A small image captioner, trained from scratch: decoder layers 7.
Rows from block 4 of the text decoder of a small image captioner, named by matrix and row number. Rows with one number belong to one neuron. Each number is 500 + 50 x the weight over its row's rms, rounded and kept within 0 to 999. All counts start at 0. Numbers have three digits each.
After each neuron's rows are labels from the 100 texts, of 14976, where the neuron reaches its highest value: "tokens" is the input token at the peak. Only what is clearly more common there than usual is listed. The data: photos of plants and fungi (iNaturalist). In brackets: how many of the 100.
# fc1: MLP up (decoder.blocks.4.mlp.fc1.weight, 1024x256), inputs 0-255
# fc2: MLP down (decoder.blocks.4.mlp.fc2.weight, 256x1024, transposed), outputs 0-255

fc1.564:488504497500519555497504503458500501375507529491498503455500538500498502488519314541513503502471497503504490494580497491440505495500506532705615500501491527500501504457563504483503500494499508502501500500429500500510515509362502500500512570500508496523486486500336475498512533498498500484520503482507494518500496495505512535526494702522497511502500497500502506614479547518498479495722507506468502590421499506499499503506515501499241499500471342492516496482507504508500501497500516504363499500502509510489497500496500500498488373500496520606500502509490499511689502603507496502498500492498501497511514525495484500499479512507499500502491500379507496386502583496500498569278492481419480499469500500450499498506507496503497495500502493439493581505491497513630500503500499
fc2.564:425459510472487471579510500498431517546495494526499573503460500560533502520496501500465502532479593498508511506502509480500468445490498453492407501575500474504564490500461500535489507513500497500614526449500491500549618500500500500501324488499500500501506499733503499500489500508487499566475495525500502516459500466485501500497504496500500500502505501500507473500500502500500500500462489380528500462500489633499525500488501502340500500474515500512509501506500435489514500500665500498500501500500503491499504553508639615216497507544500479462498527539505488501586500504509500500501500499399497499500400309499500514486505498481480502500498532506406520509500538500525511503496501501500531512500499500546517500482500500512515500500500493467489501500467502500520468516862507
tokens: "foot" (32); "eggs" (31); "silverweed" (27)

fc1.538:506502490500477500498497501501496483496500497498498500500501499506500498497498500497500500500500503501506500500439506501500512532513510499499192501296500502501486669479539500497509508518501502493501500492492511496552501499504501500501500500494500501499498499500502508499497503496466849500500503490491501500500510502491494495499469512515499500513508502500500481502500512488494499492500496500501500501502504500500498500499499490497467500500499499499495510501501501500495500496499509498503500499494500508483500497501500492499508500501505499511522500501499499531485492500513501501500500950500499504486497504500503220506504501565500505502493499501487500506503501500500503498714499483500501511483500500497501489508503502496491515500500501495499499503500498495501498498500505
fc2.538:589500500501177500500500500500500500521500500500500660500500500500500522500381500500500500500500500500496499500500500499500500514500499500500500500377500500500500500500500514485496500500500500500500500501500500500500500500500500500500496500500500500493500500000500500500500500500500500497500500503500499500500500500467500500500500500500500500469500500500500500500500500500500500500500500501500500500500519500500500500500500500495500500507500500500524500500500491500500500500500500500500500500500500500500500500500500500857500500500500500500500500500500500500500500500500493500500500500500500500500500621500500501386500500500499500500500500500500500500725500500500500500500500500500500500500500500500500500500500500500500500500500500500500500500502500409500500500501500
tokens: "order" (100)

fc1.592:504534505499503526473500494357529505500501434450497503498498500499500581500496501510636395502497503500437500376495500603486537505342456654499499511561480500501501511500482500494501502504499499497567500497337594539508684500496503500505502500513500500502499499514501505497501502500506463500500498500501502509585505494499497499525469513501488496548503539475573518503497506418500472503500424663797464502500370503500501501489646502500313500487495500499496500500546572441539501350490498500498477503499505647542502498451497500505523325501391536499494492431498500500510500498501504473503459502508501499510493455476500579513479496501528489500500497491500501498494524498500543580419600500504505452506498491449499484500492501500481501501518647515443514494501497509500500512493577
fc2.592:338484556594374502358486698523551495503465497501561521500538506500500500483459487574467493500500500500494502493500500464569475712500396500597566470534487487473585505454450472501501500500529500498500538443501500500493459500500500500369514500500501501459539527498586349500500547498523490499501500521524496510501498500500500489470525522531500499553502500500500498500500491500499500567501500524501420496500849513447465537493500431401500500447487500504500502505488370500493499500538499500501499606500500470500475456503362543547499502503502509500500531498500515505501500503626445486501500500537472500501333524577452500516500476501567399506544502500500500501500502506500464500511473501500501500501501522617500496531500345500500499500501499514500500500567500503499519500501603
tokens: "foot" (32); "apiales" (20); "ericales" (19); "myrtales" (14)

fc1.7:550492477481550517546489489593478613496498488491610508468506499540500424552562373514406514530484484500414514508392496458487462599489532540499485499454523497492486440431488519263383487594481497515580549465573448631555503356516505506493499496498488494492496463495475577513520517498460435498556495533678495503497509497446499513511473484565463527475519480500546501478459370514493419478488500497481495505497497498500339464503506465502493485519505522498503531515529505501508499571471510451509516487507365447566475458494508493514590457501425470498487420488487505618534593478500551455509500597499513443510377515500502492559495502460486493522662475504531471504491514503490505494570466479528490515483487411498472521620564500575551572516423535499507496506483509688512500515502485
fc2.7:501498487584438493505494529441567487485508502623431419494499438517495499504653527535483427548500493410453499515499500455477507524431626510503626496455478492493633553629494478553486481495463396500498497502529361454560450462491500491456584507484502506459486497485462425490500491488514470499539519649499480509480550517507650502501503500447525501509453373515501502507499481491510500512490582554605601409500479493500500629456507469470495510495496504603556496502522559349512520498497438522505399517498485515502500500622501509441493512505416567503642496500454487484610539522323421458566500550525513443504500533536443556457505499466505501501495503502510486482499434500488532483497499499516500509500524481620476518571500596506467450476473508474501508498494471335497588501535502
tokens: "ageratina" (35); "american" (29); "angelica" (23)

fc1.449:500521500499500500500374500508500501466501500498500500500375455767500500500497537507500500498500498518500500500500500499500567472503505500407323467401501500500495508500545500501500501501500502500499499500511496472636499531500500500500500513664500500501500500500428500500500500500500558500500500512500517501472500500489501531492500501500500500502498498522500488501501500500500593476547489500500500500500489504500500422500563499500362367500499457500505498502598500500501499499500503500494500626495500507500493511500500500458503273500569500619486502500501500500498500501500499524591500777502501500500500499500500456555499499503500500500501500349500714583500501501500351500501608500500578500499500497376500501500500500500501499500624501501500588500498500500595500500500453
fc2.449:719500500500500500500886500500500505500500500500501500500499500500500525500500500500500500494500500500500500500500500546500500533500500500500500500500500500500580500500500500762489500499500513500326500500500500523500500500500500500500262455500500500500500500422497500500500500500503500500500500501500499498500500500488500500500500500500500500432500500500500502500500500500500539500500500500500500500500505500500476500500500456500500500500500500500529500500500500500500500500500500500500500652500500500500500500500500500500500500500500500500500500500500500500441500507581500500500500500650500500500500500500500500396500500500498098500500500500500569500500500500500500500500500500500500500500500500500500500500500499500500500500500500501500500500367500497500500500590500
tokens: "-" (100)

fc1.320:503517620599549504505491507611423495507478500483487471513549383471500492589538546470492485483514397465496543545439526529491448506560547499558341442486597494430529543391411492435471496512566421487499562547594452486500454543549489481511502444430497467444461536492500517484502508451500538464470518536507447497513495458575466500501502524634450504413452716554511556491494490504521500499512471499486555473500549500456407498495498450505406478502499578500371502492599531500518467460499499505433472474519537517527616460480479505512607469471508460475499495428499478471470514512451511526519475592500433540502482414427569579452520408577358476509517501415499504500514520519493489549631618500531656514540500413436503542411472493497450459498483502493506518500500517495477524605486497
fc2.320:502501563509425517413565451429436427504504500665479450511556460498482600487538510475502495534498500645426495500503505448488553488526413509431497511496502441505389457496381478506569520507497495496480520451467488493547486481525496511479423509500518458721564599542461503494490501463483503722499509494500497488503502581236539501458475502509489502470545434492505493500500504481486533485596540549451511546458380563500498557499503463425505489503461556531489500502500472475449497475503485457503424501449574522520509513525398503357500466393500500553446484553447508425464498539529590419526500543525502507626481483579499617426500523492505499524506501483495522500493557476500530501445503543500500456499505501431513500492500565618505505501453500500499495505488505526567532507498500
tokens: "-" (100)

fc1.441:504558542508568417522498517515459504457500494422508539500357439500500490502515411589518472736499462529477500520504514591495500500346542497471391506497501483537475561436500477454500514499500436500528544549539529500526497488523497500500490667505497500490507565475389502481608597443511491504503510525498530488749484463536512549425489604566495503447465631503544562537495541544514532418645504544492519511496440526493413482487585471504328495503501521501499501504585506438501496497494514534347465493501445501487500501482502499500514400500551451529491465486503489468500496510461504523535506567652451506496500545469502537490513489520460500500568495503496517521516477519477498530448618446357534502501501494506500495505540481492499510522481471479512501563499501517535500501518445
fc2.441:682502480494494475481502488455436310349488502488496513503592497509500487523497500517503587500500510494520508500500518506502467492529428516500493500497493441515500500464503531664569508492481467544417551493505494524531508502496494503500479416499509427593496444180396459494397512515492498499530515513500504543499492497469515437498560503496498502448500460500526521500500513505501520500433491493474542499500187500463495455471500380528501500468496476500519507497498573498489500498496494499521511502501498520499516500489443510480499472503500490500526500516487508499460502513694604469505491510511502501502540552501512373471500500502426350544500501503487501500499489498493503489484531495502501493502499500470534505487498338505492498499532502571514524500415499503499497499578499
tokens: "-" (100)

fc1.668:491507498493501593501500409491381513496500442498499502500475546502503480504494507533498506508498502502595508529337523500493497492515549512490302582499496501498500518474612486500494615456528500496493545500498500446431501503487506500630473504500429500502500512466503501492491495526500501452496605500500630539522598489494620501506501480520416501535457163496500683500463491500508501495536485521466493498484503499500501459498513495497487491356493465502438494512520500505500398515500503435500499578496517547497495534453503493500485500500509492487502500497509506599663419505519508446502500512499499478503492502509500529501613529582507527499489504473503432517501501496500495534579486499274368500488500506494486536500512502450497502482484491486497517498500488459572507547592506
fc2.668:501499509500535516488500488501492484527497505513501503501579501500500494500472504501499501506500500500499492500521500485499453501503463499490495498507498492502498499503500500378491501478465519494509526482496500499550501499484499484478502505500500500511493584471534499551500501469493496512487488220500503510525500454665503500500499603504500501499496000500501495500492497519495500488504518493500500500500493509503500506501501501502500500509500510494401487496499500491488498488506581499501500507500514510498517500480499499507500490457500492509500502509500501483516496498354510545501500488518500496500498494490503515480512494513499500493499500502499500497500446501500499500497499466500500489496500500499505500514500510499499498500502498502500496498500489500500488501500500
tokens: "cuckoo" (20); "hairy" (18); "blue" (15); "balsam" (14)

fc1.537:489498518497508529482531470383539509504462489493496529470511584402495506518477500422517500537506498500529423501506520742416655531501486488500495551562361508499505500500599503481481491507506494500617507480513586621525421468516530509508496499502502500495500507555492510463538520432747553500440469500438464514500498488467513500526591448451446508418516537501477683394485504486493398480443485478501487484400498484500504483447507541472494499513555506447451718524539523526508500521496499437472611605470532532541616584500520492483486499493476506510514477500482468539521593493503499425495500504500561469480487508510502498507503515510508488496357521443499431501365488491493517506424500595501438502501459486484511500496456527538505500509460510450453472503446513489499505533501502
fc2.537:500500457506500500508490484505495841498500496492517500500500501500500493500738497503500499500500501500665531500500500563477629496521518500501517583500499615502500500500500480680270500500500497531458500446428500500495500500500500500485580500500500500502498491535449483500500500495495504512559499173500508537500500363542500500500501499481500500500500626500381501500500500500500500500351501443553500500500445500500500444501500500466500500498500499494507500500500501509560500500499500500495496500500502500500500500498500500616499493471500499500499500473500508446681500530525603500506500577501501500481495500509499537511500500500449500502500500498499500500500500499500500500498495502500500500500500500542500500564500506442500500500503500490500477500504500495500500500500500
tokens: "sapindales" (55); "fagales" (27)

fc1.647:498500506499495500499500499499500490500495498498499505495499508498500502500495500497500503501481500498497500507874999490498498503500498500502515499504500494500500508628493500501488500490502500500500500534504501499493498503501500499505503500500501501500504500501500500501501510506503500500489500501490647500499499503503502500501322469668502505500498499499500500516500503499506487499434497497676499494502496496500497499496500500498502502499527500500504509500500509500685500499505502474500500500502506502492504499502507491500508500501500491500480490500500498502500500501501498499499502500503499500505500500501501498502501496497500501500497500481509501500500498501500504500500532501499507500499500500494501502499489501518499502500501506500500496505499492498501498500504503
fc2.647:501500500500374500500517499535506192500500477491497500500500500500500473527498485510500495500500501506410537500510500444500437430831534507500487498500488500497500500500500500450398499498502507508542500496500504500534504503500500501499308500500500500476465444583503565500500500524458469573500421421500497500500500355173500500500508500496500500471500530500495500500500500501500500500501542500506500500500500500500500494500500499477500500499500500500545500500500323494509500500495500500500515500500509500500491500502501500670500496496500500500500449500500500500535500425510528500431500524493500495500524500534479499502500500500501501493500500500508503500500500500500541500500501517500500500500500500428500500373500284563500500500541500582500505502450500549495459500498500
tokens: "foot" (32); "acacia" (26); "medicago" (16); "leaved" (14)

fc1.164:583493498533585552486477467522498490504485484513492498498499466481454400530501451486529500527445411505411506438458501439477465487443600501518539550495517470489491484543523510535402499423452502527568697582485504529530455476464527501507500515494509505531659492535509513530554473549519493499499498447531477607491519460500694654510479503456505519431491641570512479473486517522500467529607495561494535529484437499497502419528527502488543487653499510477504454501520499528522516512462535361503479454491499502557469487486505491445526474437461483444443569472384513502393582472520557501505490507501478492471431510427498478466508523471507564504487494398324522427648504495499426496618500508461524479685486500498497503491518500535512527520366493507504494492510526538502478539539473
fc2.164:513475460579473479525501489507519549503525547475538497494500560525497588488621500471509378495500408508417363498482502393555552557631379476503491529510504497438501454511493548504495497492494497478444501573466541484504500557517516493503368500514487513496522501381458534506616503502506501428520548516500497492500492565571382500491532513536501502521471225500515444500498477466503519509524493567451227542501463504510506440534516505447492500515521530499428491548500514389494500500520508554488474498502490536493500504516493468451495597484509715500555509504507501469567477456501493389494498500500493543545497500498556496336501498551550534525502491500485482488488507556500580519587632483500494485462495512555507500529500443501465500494531500476494460495462514435495529497518500
tokens: "common" (43); "scarlet" (37); "norway" (20)

fc1.669:524618506528555573450498409522508600508474530478623568475528500482499542503556443498507584564412486495328511503475503566497502474487500499500417632442444502553461519453483491426507501450515503520506490551494485502508550468517572500538495507464522493488500493499478506451516524622532500499493512532481515500476500502501482503513530527515488542356498822500563391380516427518495394473502443501500500550466406482500501465466511443500546469528527598482521544500519534500447498501424491459502489465500511535540515491487501447500631492499500500381505471481485500581515485499591535500491503459528501509499557500424500547504514499407480506500458500431509452499501334500452513556620559494500525473506466347500534500497570501499506464518459500471491499616448500533453511508491497
fc2.669:501491491380497436485581500609481476600488456469500500527480501663500492561566494500500505500500397444564520458500501434446406598503393465507477492503502482415508500500500481555572637486500477535483501463499501500478537738507496519497538500501518445412491383384484506504501554618554480547519491526499497507499500474420500500526529527531500499641500380500562500467505501502500500508477417494490500571581462495467500382466498502312500500491504501497446545619503509492519500500525502513468501500500464499499503499495507511539507501567500523445483500467500513549743501527535527449505495505536500492506525500608502494556498493514603492548489500495532500500500500471499525494660507541500500500491497501485499500493500549387352504504469499518502495497544498588489475503505517
tokens: "cathartica" (39); "shallon" (24); "acris" (8); "polyphyllus" (8)

fc1.186:500500500500500500500500500012500497508500500500500500500500510499500502500500500500500500499500500500500500505500500500500500500500500500500504499500500500500500500500493500504494500498500490500500500500498500500500227500500500500516504500500502500500500500493500500508500500497500500506500212500498500501500500500500500502500500500500500497500500500500500500500505500500500500500487500500500500500500500500500500500500500500901496500500508500500500500500500500500500500500500500500500500500500503500500496500502500500500500500500500500500500500500500500500505500500486500500500500500503495500500500500500500500493453500500500512500403500500500505500500500500500502500500537500500500500239500500501500500500500500499497500500511500501500498500499500505499499502500500
fc2.186:500498491500504426500493498454547421490500519499504500500502500500500492493492474500500492506500506501500588500500500516371517478500555500500502500500503507483500500501500431495479519483500480501562500500500500500545500500500500500517453500500500501439558452493400450500500500500502474501500500489500551500500500641464500500504000498500499494491500524500480499500500515500500500500370500500500500508500462498500500468500513500496500500500500488500510531500500507525487500500485500503500495500500512500500500500483500510481500499521500500500499500486500508449475500458689487500519500481497500491513402500545436475505500500524499499506500500504477497500500500512500500499499503503500500500500498500476500500450500466511500500500500500553500506499405500504485474500474500
tokens: "chloris" (33); "spotted" (32); "white" (26)

fc1.557:500501505501500509371450525348496518557489508508500500499537452501503495501537500488500568384480442548597497427500499524482550568490513308496491499498486497518502514547514569493481503484497497486500467473508424522535494501495536498503501513525487390500500354509505498494506502527502535529508271500503500490274500501501491284504502490495496508500482576588500520506554500500407512489404496499418573461499500412498599499500500489538480498500502500503498502443538500488489506502500499502500540457488559486501590476500500500527507594589500595499500506500500494500500475525515502316513556377380505502503507501462499501674415499503498536500449502448461563500474385501512501453549499498480502500403501498480507508532454502503478495484480348483513500504499492457493498501496534
fc2.557:535525500500500491494501528486528470457499501448537538499496500502500517507655500508503570439466508500500502499500498498505377691450512397497481498500501494508508498497504500459564500501500441507518548408478500499476490502499500500499570527499498505599499721492759487502500500499520520500487502496499502502498500499674513500501447426513502498528499382500500500500500513500502500503502492497540500472497499504486500470501500510717500498491500523418505496511489863497502498499499500488493458500501503499499500498475464500467500496519500495498500500495500501503371507633405532523502500503489517505488395500502562428486500513492309501496500494500559500501500500481500494500499500492499515502492500500489509501538494481394500503500502500515503499499477500499497526499447498
tokens: "horse" (44); "white" (33); "field" (23)

fc1.182:499500500501499500501500500499500456500500504500500416500500499506500500500468497531500496497488499500501500500500500502498500500501499501289501499501500501501511683610462501500501500500500549502498498500500498494501498501499500500499500500621500500500360412360500500500501492547503583500506500498502499500500502498499504505329501506501497591925500502500500497499500500500498500505500501500498500535500501505500437502500556501497500499412500466502523499500501499500500500500494499500500500506498498500500497570500497500500501500500258499537505500500500501500520497498500500500500500500500500487499500500487500499497432549503664499360500499430494498500500500501500352500525500506505500500501500499506499483500500500500500499500500496506500737497500500413500500499500375
fc2.182:500480480518500500500500595500500368500500486371483626500500500500500534500527500500500489500500500500500499500500500500500500500454500478569500500500500432500500525500500500659500471500500500449500500486500500500500500500500500500598500500500500500500541421499461500500688520500500500500480500500493500500500534436500390858500531373500500500500500500500500500500500500500500500500533500500500085500500500500500500500500500500500500487707500500500500500500500500500500500500500500500500500518500500500500500500500370500459500500500500500450506498500500500500500500504500500500500500500500500500500500500500607500490500576500567500654500550500500500500500500500500514553500500500500423500500500500523543500501500439460500500500500500487500500568500500500500500500605505
tokens: "rosaceae" (28); "-" (27); "thrift" (22); "berberidaceae" (12)

fc1.685:517721501505498463489507495499658500500496505500500505499502498500486500503491501496495999501500497484500502496500498496503485497501447499500498500500500500500499500336489503501500497501500500502500507502499496500484499517499500500498500503555500497500500498500518476500500502769501500501500495502500509500493501503501506506510503497483505496717500485498500500454504499501497500500495500505501487498500500329498499508497500502500496500496500501500502499499501499499501505480497499500511500501500502500503501498499500503500505506500333501490500500499501503493506525501522500502500500485509506712496517499500500500498493500494497500499493500501505498500501503500500501497500501496512503470495500500513500500499499421500426503500501500505501513499500500500499500501496498
fc2.685:500500500500500500500500500499500537502500500490499500500515536500500500499501668500500603498500498510500495500500500498404500502946496499499498500500500500499500404500500501486486499498500503500500552496500507500500500500500500500500501500500500500492500497484506499500500500500514500500500500500500499500500500500480500500555498475502500500500500526500500500500500500500500500500502500501502500500500500646500500500499354500495500500500500500500503499500500500500500500500500500500501502500500500500500500500500500500579500500500500500500500500499500500500494500501499500500498500500500500500500493500499500500499500500501498500499500500500503500500500500999500500500500500500500500500500500500500500500500500500500457500500500500496500500500500500499500499500498500
tokens: "valley" (74); "clover" (25)

fc1.438:500408500500500500500500500500500527500500500500500500500500500500500399500500500500500141500500500500500500500500500500500500500500500500470518500500500500500500500498500500500500500500500500500500500500500500500500500500472500500500500500500500500500500500486500500500500500500500500500500500500561500500753500500500500500500500500500500500500500778516706500500500500500500500500500500500353500500500830500500500500500500500500500500500500500467500500500500500500500500500500500500500500500500500500500500500500500500500500500500500500500500500407500500500500500500500500500500500500386500500500500500500500500500500500500500500500500500500500350500500500500500281500780500500500500500500500500500500500500500500500500500500500500504500500500500500500500500500500500
fc2.438:580500500500500500499500566500565500500500500500500500500500500500500500500500500500500397500500276500500500500500500500500500500500500500500625500488500500500500500500500500567500500500500500500409500500500500500500500500500500500500500500500500713500500506500500500500500500500500500500500500500500500500500500494500500500500500500500500500500500500500500500500500500500500500463500500507410084500500500500500500500500500500500500447500500500500500500500500500500500500500454500500500500699500500500500500500500141500643500500500500500500500500500500500543500500500519500500500500500500500500500460751500500500500500539500500500500500500500500500500500500500500500500500328500500442500500500500576500500500500500500500500500500500557500523500539500500500515500500538
tokens: "-" (40); "<end>" (37); "polypodiopsida" (20)

fc1.393:500500500580500500500500500500500500500500500500500500500500500500500500500500500500500999500500500500558577500500500500500500500500500500500501500500397500179476500500500500500500500500500500500500500597500500500500500500474500500500500500571500500500500500500500500500500500439500500500500500500500500500500500500500500500500500500500500500175500500500500500500500500500500500500500500500500500500500500500500500500500500500500500500500500500500500500500500500500500500500500500500500500500500500500500500500500500500500500500500511500500347482500500500500500500500500500500500500500500500500500500500500500500500500500500500570500500500500500500500500500500500500500425212500500500593500500500560500500500500500500500500500500500500500500500500500500500500500500500
fc2.393:500500500500500500500500500500500500500500500500500000500500500500500500500500500500500500500500500500500500500500500500500500500500358500500500500500500500500500500500500500500500500500151500500500500500500500500500500500500500500500500500500500500500500500500726500500500500500726500500500500500500500500500500500500500500500500500500500500500500500500500500580500500500500500500500500500500500500500500500500222500500500500500500500500500500500500500500500500500500500500500500500500500500500500500500500500500500500500500500500500500500500500500500500500500500500500500500500500500500500500500500500500500500500500500500500500500500500500500500500500500500500500500500500500500500500500500500500500500500500500500500500500500500500500500500500500500500500500500500
tokens: "valley" (46); "thistle" (21); "rosales" (15); "dipsacales" (12)

fc1.62:493500500501498513500500498496504512500500502500501500498502513499500500495496505491491488496506500501495499500502497523484494499498498504500496507498500498500487499503500496501526497501498500498491494498503493296505498515500499500499501500499500500501504500501482499500500500499537501500500496500500502501688514498514496498499510494510500499999501511499494504499497497507500481500633500500502499501501500500500500500497500503500494500500503500500489489500934498503500500500510486508498500500502510487498498500496501500504496502500497500501501500449501502498684501504389498499501500500492503500503492497500500500500492503490500500497495500508504500498489498500501493505500500516483497497509500500500500500500500499495500483500518502519488502500486499494500508500502500
fc2.62:500500500503500500500067500500501512500500500497500500500500500500500499500502509499500500500500500500570499500500500503500500498442501500500500500500500500552500500500500500658490500501500498499501500502500500532493500500500500500500515399500500500500500489525499503500500500498527498500499500500500498499500500509504500500500500500492500500500500498500500500500500500500500500500519500500500385501500498500500500487500500500495500500500500500501502500500500502499500500500500500500500500500500500500500500500500121500317500500497500500500502500500500500496496500500481570500488500500500500500501436500499748502522500500503505500499500500500500500500500500500500500500500495500500500500500500500501500500544500501458500500500501500805500499500540500294503502500483500
tokens: "-" (55); "tortula" (25); "quercus" (18)

fc1.747:500500501500500500496500501500500500500247500500500500500500500500500500500500501500500500427500500501500501659500500502500501500500500500500506500500500457500500500500497444534500499500500500500500500499500500499500500500475500500500501500500390500500500501500500501500500500499500457500500499500500643500499500500528500497501500546500500499570500500581500500500500500500500501500538501500500500500500500500500500500500500736500500500500500498500500436499500619500390500500500500500501500500500500500500501500499545500500641500500371500500500500501500562500500500421500502499500500500500678500799500500500501500500500164500500500500529500500261500500500499500501500500500497500498500500500500500409500500500360500500684500500500500500500500500500500499498500500500500
fc2.747:500477500499500500500500500500500533500500500500500500500500500500500500500885500500500500500500500500500499500500500500500500500000500500500500500572500500401451500500500500502668500500500500500576500500500500500500500500500500500500498500500500500500500500497500500480500500500500500500374500415500500500500500500500500500500500500500583500500500500500500500500500500500500500500500500500500500500500500500500500500500500500500500500500500500500500500500500500500500500500500500500500500500500500500500500500500500500500500500500500500500500500500500500500500500500500601323500500500500500500500500426500500500500500413505500609500500500500500500500500500500500500500500500500500500500500500500500500500500500500500500500500500500499500500500500500500500500500500500
tokens: "chamaedrys" (24); "sativa" (18); "flatweed" (17); "coronopus" (13)

fc1.713:499499512498500698500501501500539494463500504510525613500502518518501647436498502547516482433500500486520501501431421489520501485624492491449505500501466500435412359414500500500500502490492540523501500479507717499509498493505558500652499497550492500493511379500557500505494500500471617504497497499468428500491338527511499312500526491506500334497497512500508453500499483641500500388524486489407500499544508501447597298500508499504501495502500501494376500438534356500495493500500508353499502500500499502506500478499500497500493500604429494487501494510503613500483479499494520651486500500501500561499480500501509501503513500500483501448500515501527499352499500500500513499460440503549501502527500413500510474566467502501499518501499516494500487493500500500495475501500502
fc2.713:500500529507496487503491500501501500499535497500501453500498516541500494503499325500497499485500508498500506500500500496500609517430479410499500503524504496494495500497500502548513498500500487516500473509491500497508496500556500500507555500500498499511502501500500488493532500501498501473429510522519501498723500530501500474497500499504500500500499462500500482480500500500500489498502500501000485500500507499498508504496500500499445504500500500500508500500459504500500500500500500501510499500500502498498337500500491500505500536501500529514500351500500500503522477508497500500461500498504500500500502465500560511478500495450546502502492500500501500500500494115496500500565500498500486500496501501507500500527500507511516500499502500496500529500485500506504506500500501
tokens: "pear" (36); "toxicodendron" (29); "dryopteris" (29)

fc1.687:490549571503517494425497497502521507517494498556483493501500471500492500504499634498478531500500549483497521449521476516485497501507479501490323509500498495485499471501498534489534489545510519505496502460493501500500500522533489499500500605504500494500498501524515503506486502512513541500516420514498502500495512498510485438475552422450494500295521651488497586488514501500500377500458510509523443500485513509497515498715483530534514510500498507500485491500493489497500499500500421480573499406503484495500509508500498506474499499493676551498491567504501500502505503501427483505466612933501561500500502454487587406495500427488485500558500497440562513479504578505499564500500428505518586502500500480321506513500472507499500477490496420516500499500480507470485499501501498
fc2.687:500500500616500500500836496501502545571500500500500500533387500500500500500560500500500460496500500501443501500500500578500665315500520500500499500500500500501500500500500500499573500491500501500495500565500500177492500500500500500499377421500500500500500485503501507500500500502500500500500500501500495500500500622319500413500500500496500500500500325500500502500500500500500500500518500499500500504500289500500500461500500500500644500500500500504497500500500500497500500500500500500500500500500500500500500500500481500510500500500500500500500500586500500501436500500499500500499500496500500500500499835478498503542500500500488500500500500500500500500500500500500500500500495500500500500500500500500500500530500498500500500500500500502500500500498500494503504479500500
tokens: "-" (53); "family" (47)

fc1.518:502512473499494541520453500618508505500494485500501491495503500500498313500524486500483500621502500500437499577663566597500522499580499500501500506724410500500491489500529432501495498501496495459500502556501540500498500485480391500500500612500500480500477489509499498499500500504489396505492399500573641510500499500500590507500500505497557502333500500353405500498500500502451518494501491500551500491496486500595568496501500508461491500534502501500508489553437492500514604503499502398498559507500491590506500312500492505500506500500492497574501494501500589492500510500521497502500666245500504499500493500533511511497491500500503500506493495504500523503497494486500696516448500348482508509424500500530502500500490444501497509500500505499500517500499500500617500543524501
fc2.518:500500499514500500500603498500506486502498597547498500500500500500500499495500500500500332494500500502500512500500500582500501517303505541500497501500500500508500500500506498452491500503500454503500499463508501500499775500500500499501505500500498500500492500504877503500500500505512501500515501512514497501500500500487497500500501725498256500500500492500503500500500500500500500508524500500627436500500565500500500500492501495474500500500500500500540500500500482500500500500555500500499500500500500500500500500556745490472499500476500500500502479500500500472507500487494497718511500500505491524502501505490592517500500526500498499500500464500499500500500500500361500500499502501500454500500501500480500500498508500497500500500494500504500500500501500666506498500500500
tokens: "rosaceae" (100)

fc1.551:512500490512481488499494510500501495500488492503496496500505502491500500500503496503550336488498503500393501495497501493490488500307498578498506503501509499499500498514489503517499499499495508506504497500500503503500689500500500498500500500500498500500502500499514506504502487502520503491505499495498498501661498501498512501500486502487498493612499488499525482516500505516500509499641501714786505500494500508500504500505679501494375500501493500500500493504833500505500502498499500510514500508501490651522488500499505499500477186498498499505489509500500499489498505494502502501482500495502500502500501481493497499491499475501499499506519500503510521500514500500500500502500683500498501500493500505407500501501504500500500512500500500501502494497504500499498499500499499
fc2.551:500434500630500500392393790500531502500500500500500500500525500500500503500448500500500364500500500500501500500500500500500496501500500500628583500500500500500500500500500500497500500502500496500500500500499500500500500500500500500500501500500500500501504498500502500500500500500544499496500500498500500500500500497501500500500500500500500500502500505500500488500500500500500500500499500533500133500500646500500500502500500500495500500500500500500500500500500503500500500500499500500500500665500500500500500500500265500500500500500500500500500500500500500501502500504687500500499500500500470500500398710500500502500500500501498500500559500500500500500500500500500500500500336500500500500500500500637500500499500331494500500500500500523500500500498500299500595500497577
tokens: "-" (100)

fc1.584:505500468699508499493507530495598448485508494494282500528627500499501483453493501499515500510507491512410477499531490500522500527429404483489569637451494501401569504536499481493587522656510508503585503499414498503428519506507501496533509524500504505498512507522502499493489502499526586501490534599500496495463500497498572456524521494406500432482500501469512473491540400495484469523499500495499486512501492410465513498490465586544552500578606514561435439464450486500541498516480488488500502398455500544558599525501443441321552500500428504498488527505485501396529503498508491500448547477454597512504502500538460452536515482403493519505425529488470533489490505494526584466492458460530492496444487500490502439527450463415565762509490542493503487399496478345500509455442480
fc2.584:500502501373500502564454455415473507528482459432540478503462558495500454408141485482500466498542499636477480493500500479490536580502423499455517458485499493495500375491486570353488500510498530595501451623540563553518482499590501498496460500500524500601497519622515510488509503500474500492499503567493498500510500501415500500502473500500497498505500578517533501500513492530504485490508500496458495501513535537477467495451500502501502419506499560506508474498500499506510499504472475505534512486522500500477486500499517531533505433517500476497505509519485485498512474524515501568446500564554500503568822529413488445496503536495511499547501547501507500500501525525500515501490445508515490523531501512425570500254512483564529492493485503505519551500493491599497479441491500
tokens: "common" (30); "pearlwort" (16); "japanese" (15); "clematis" (8)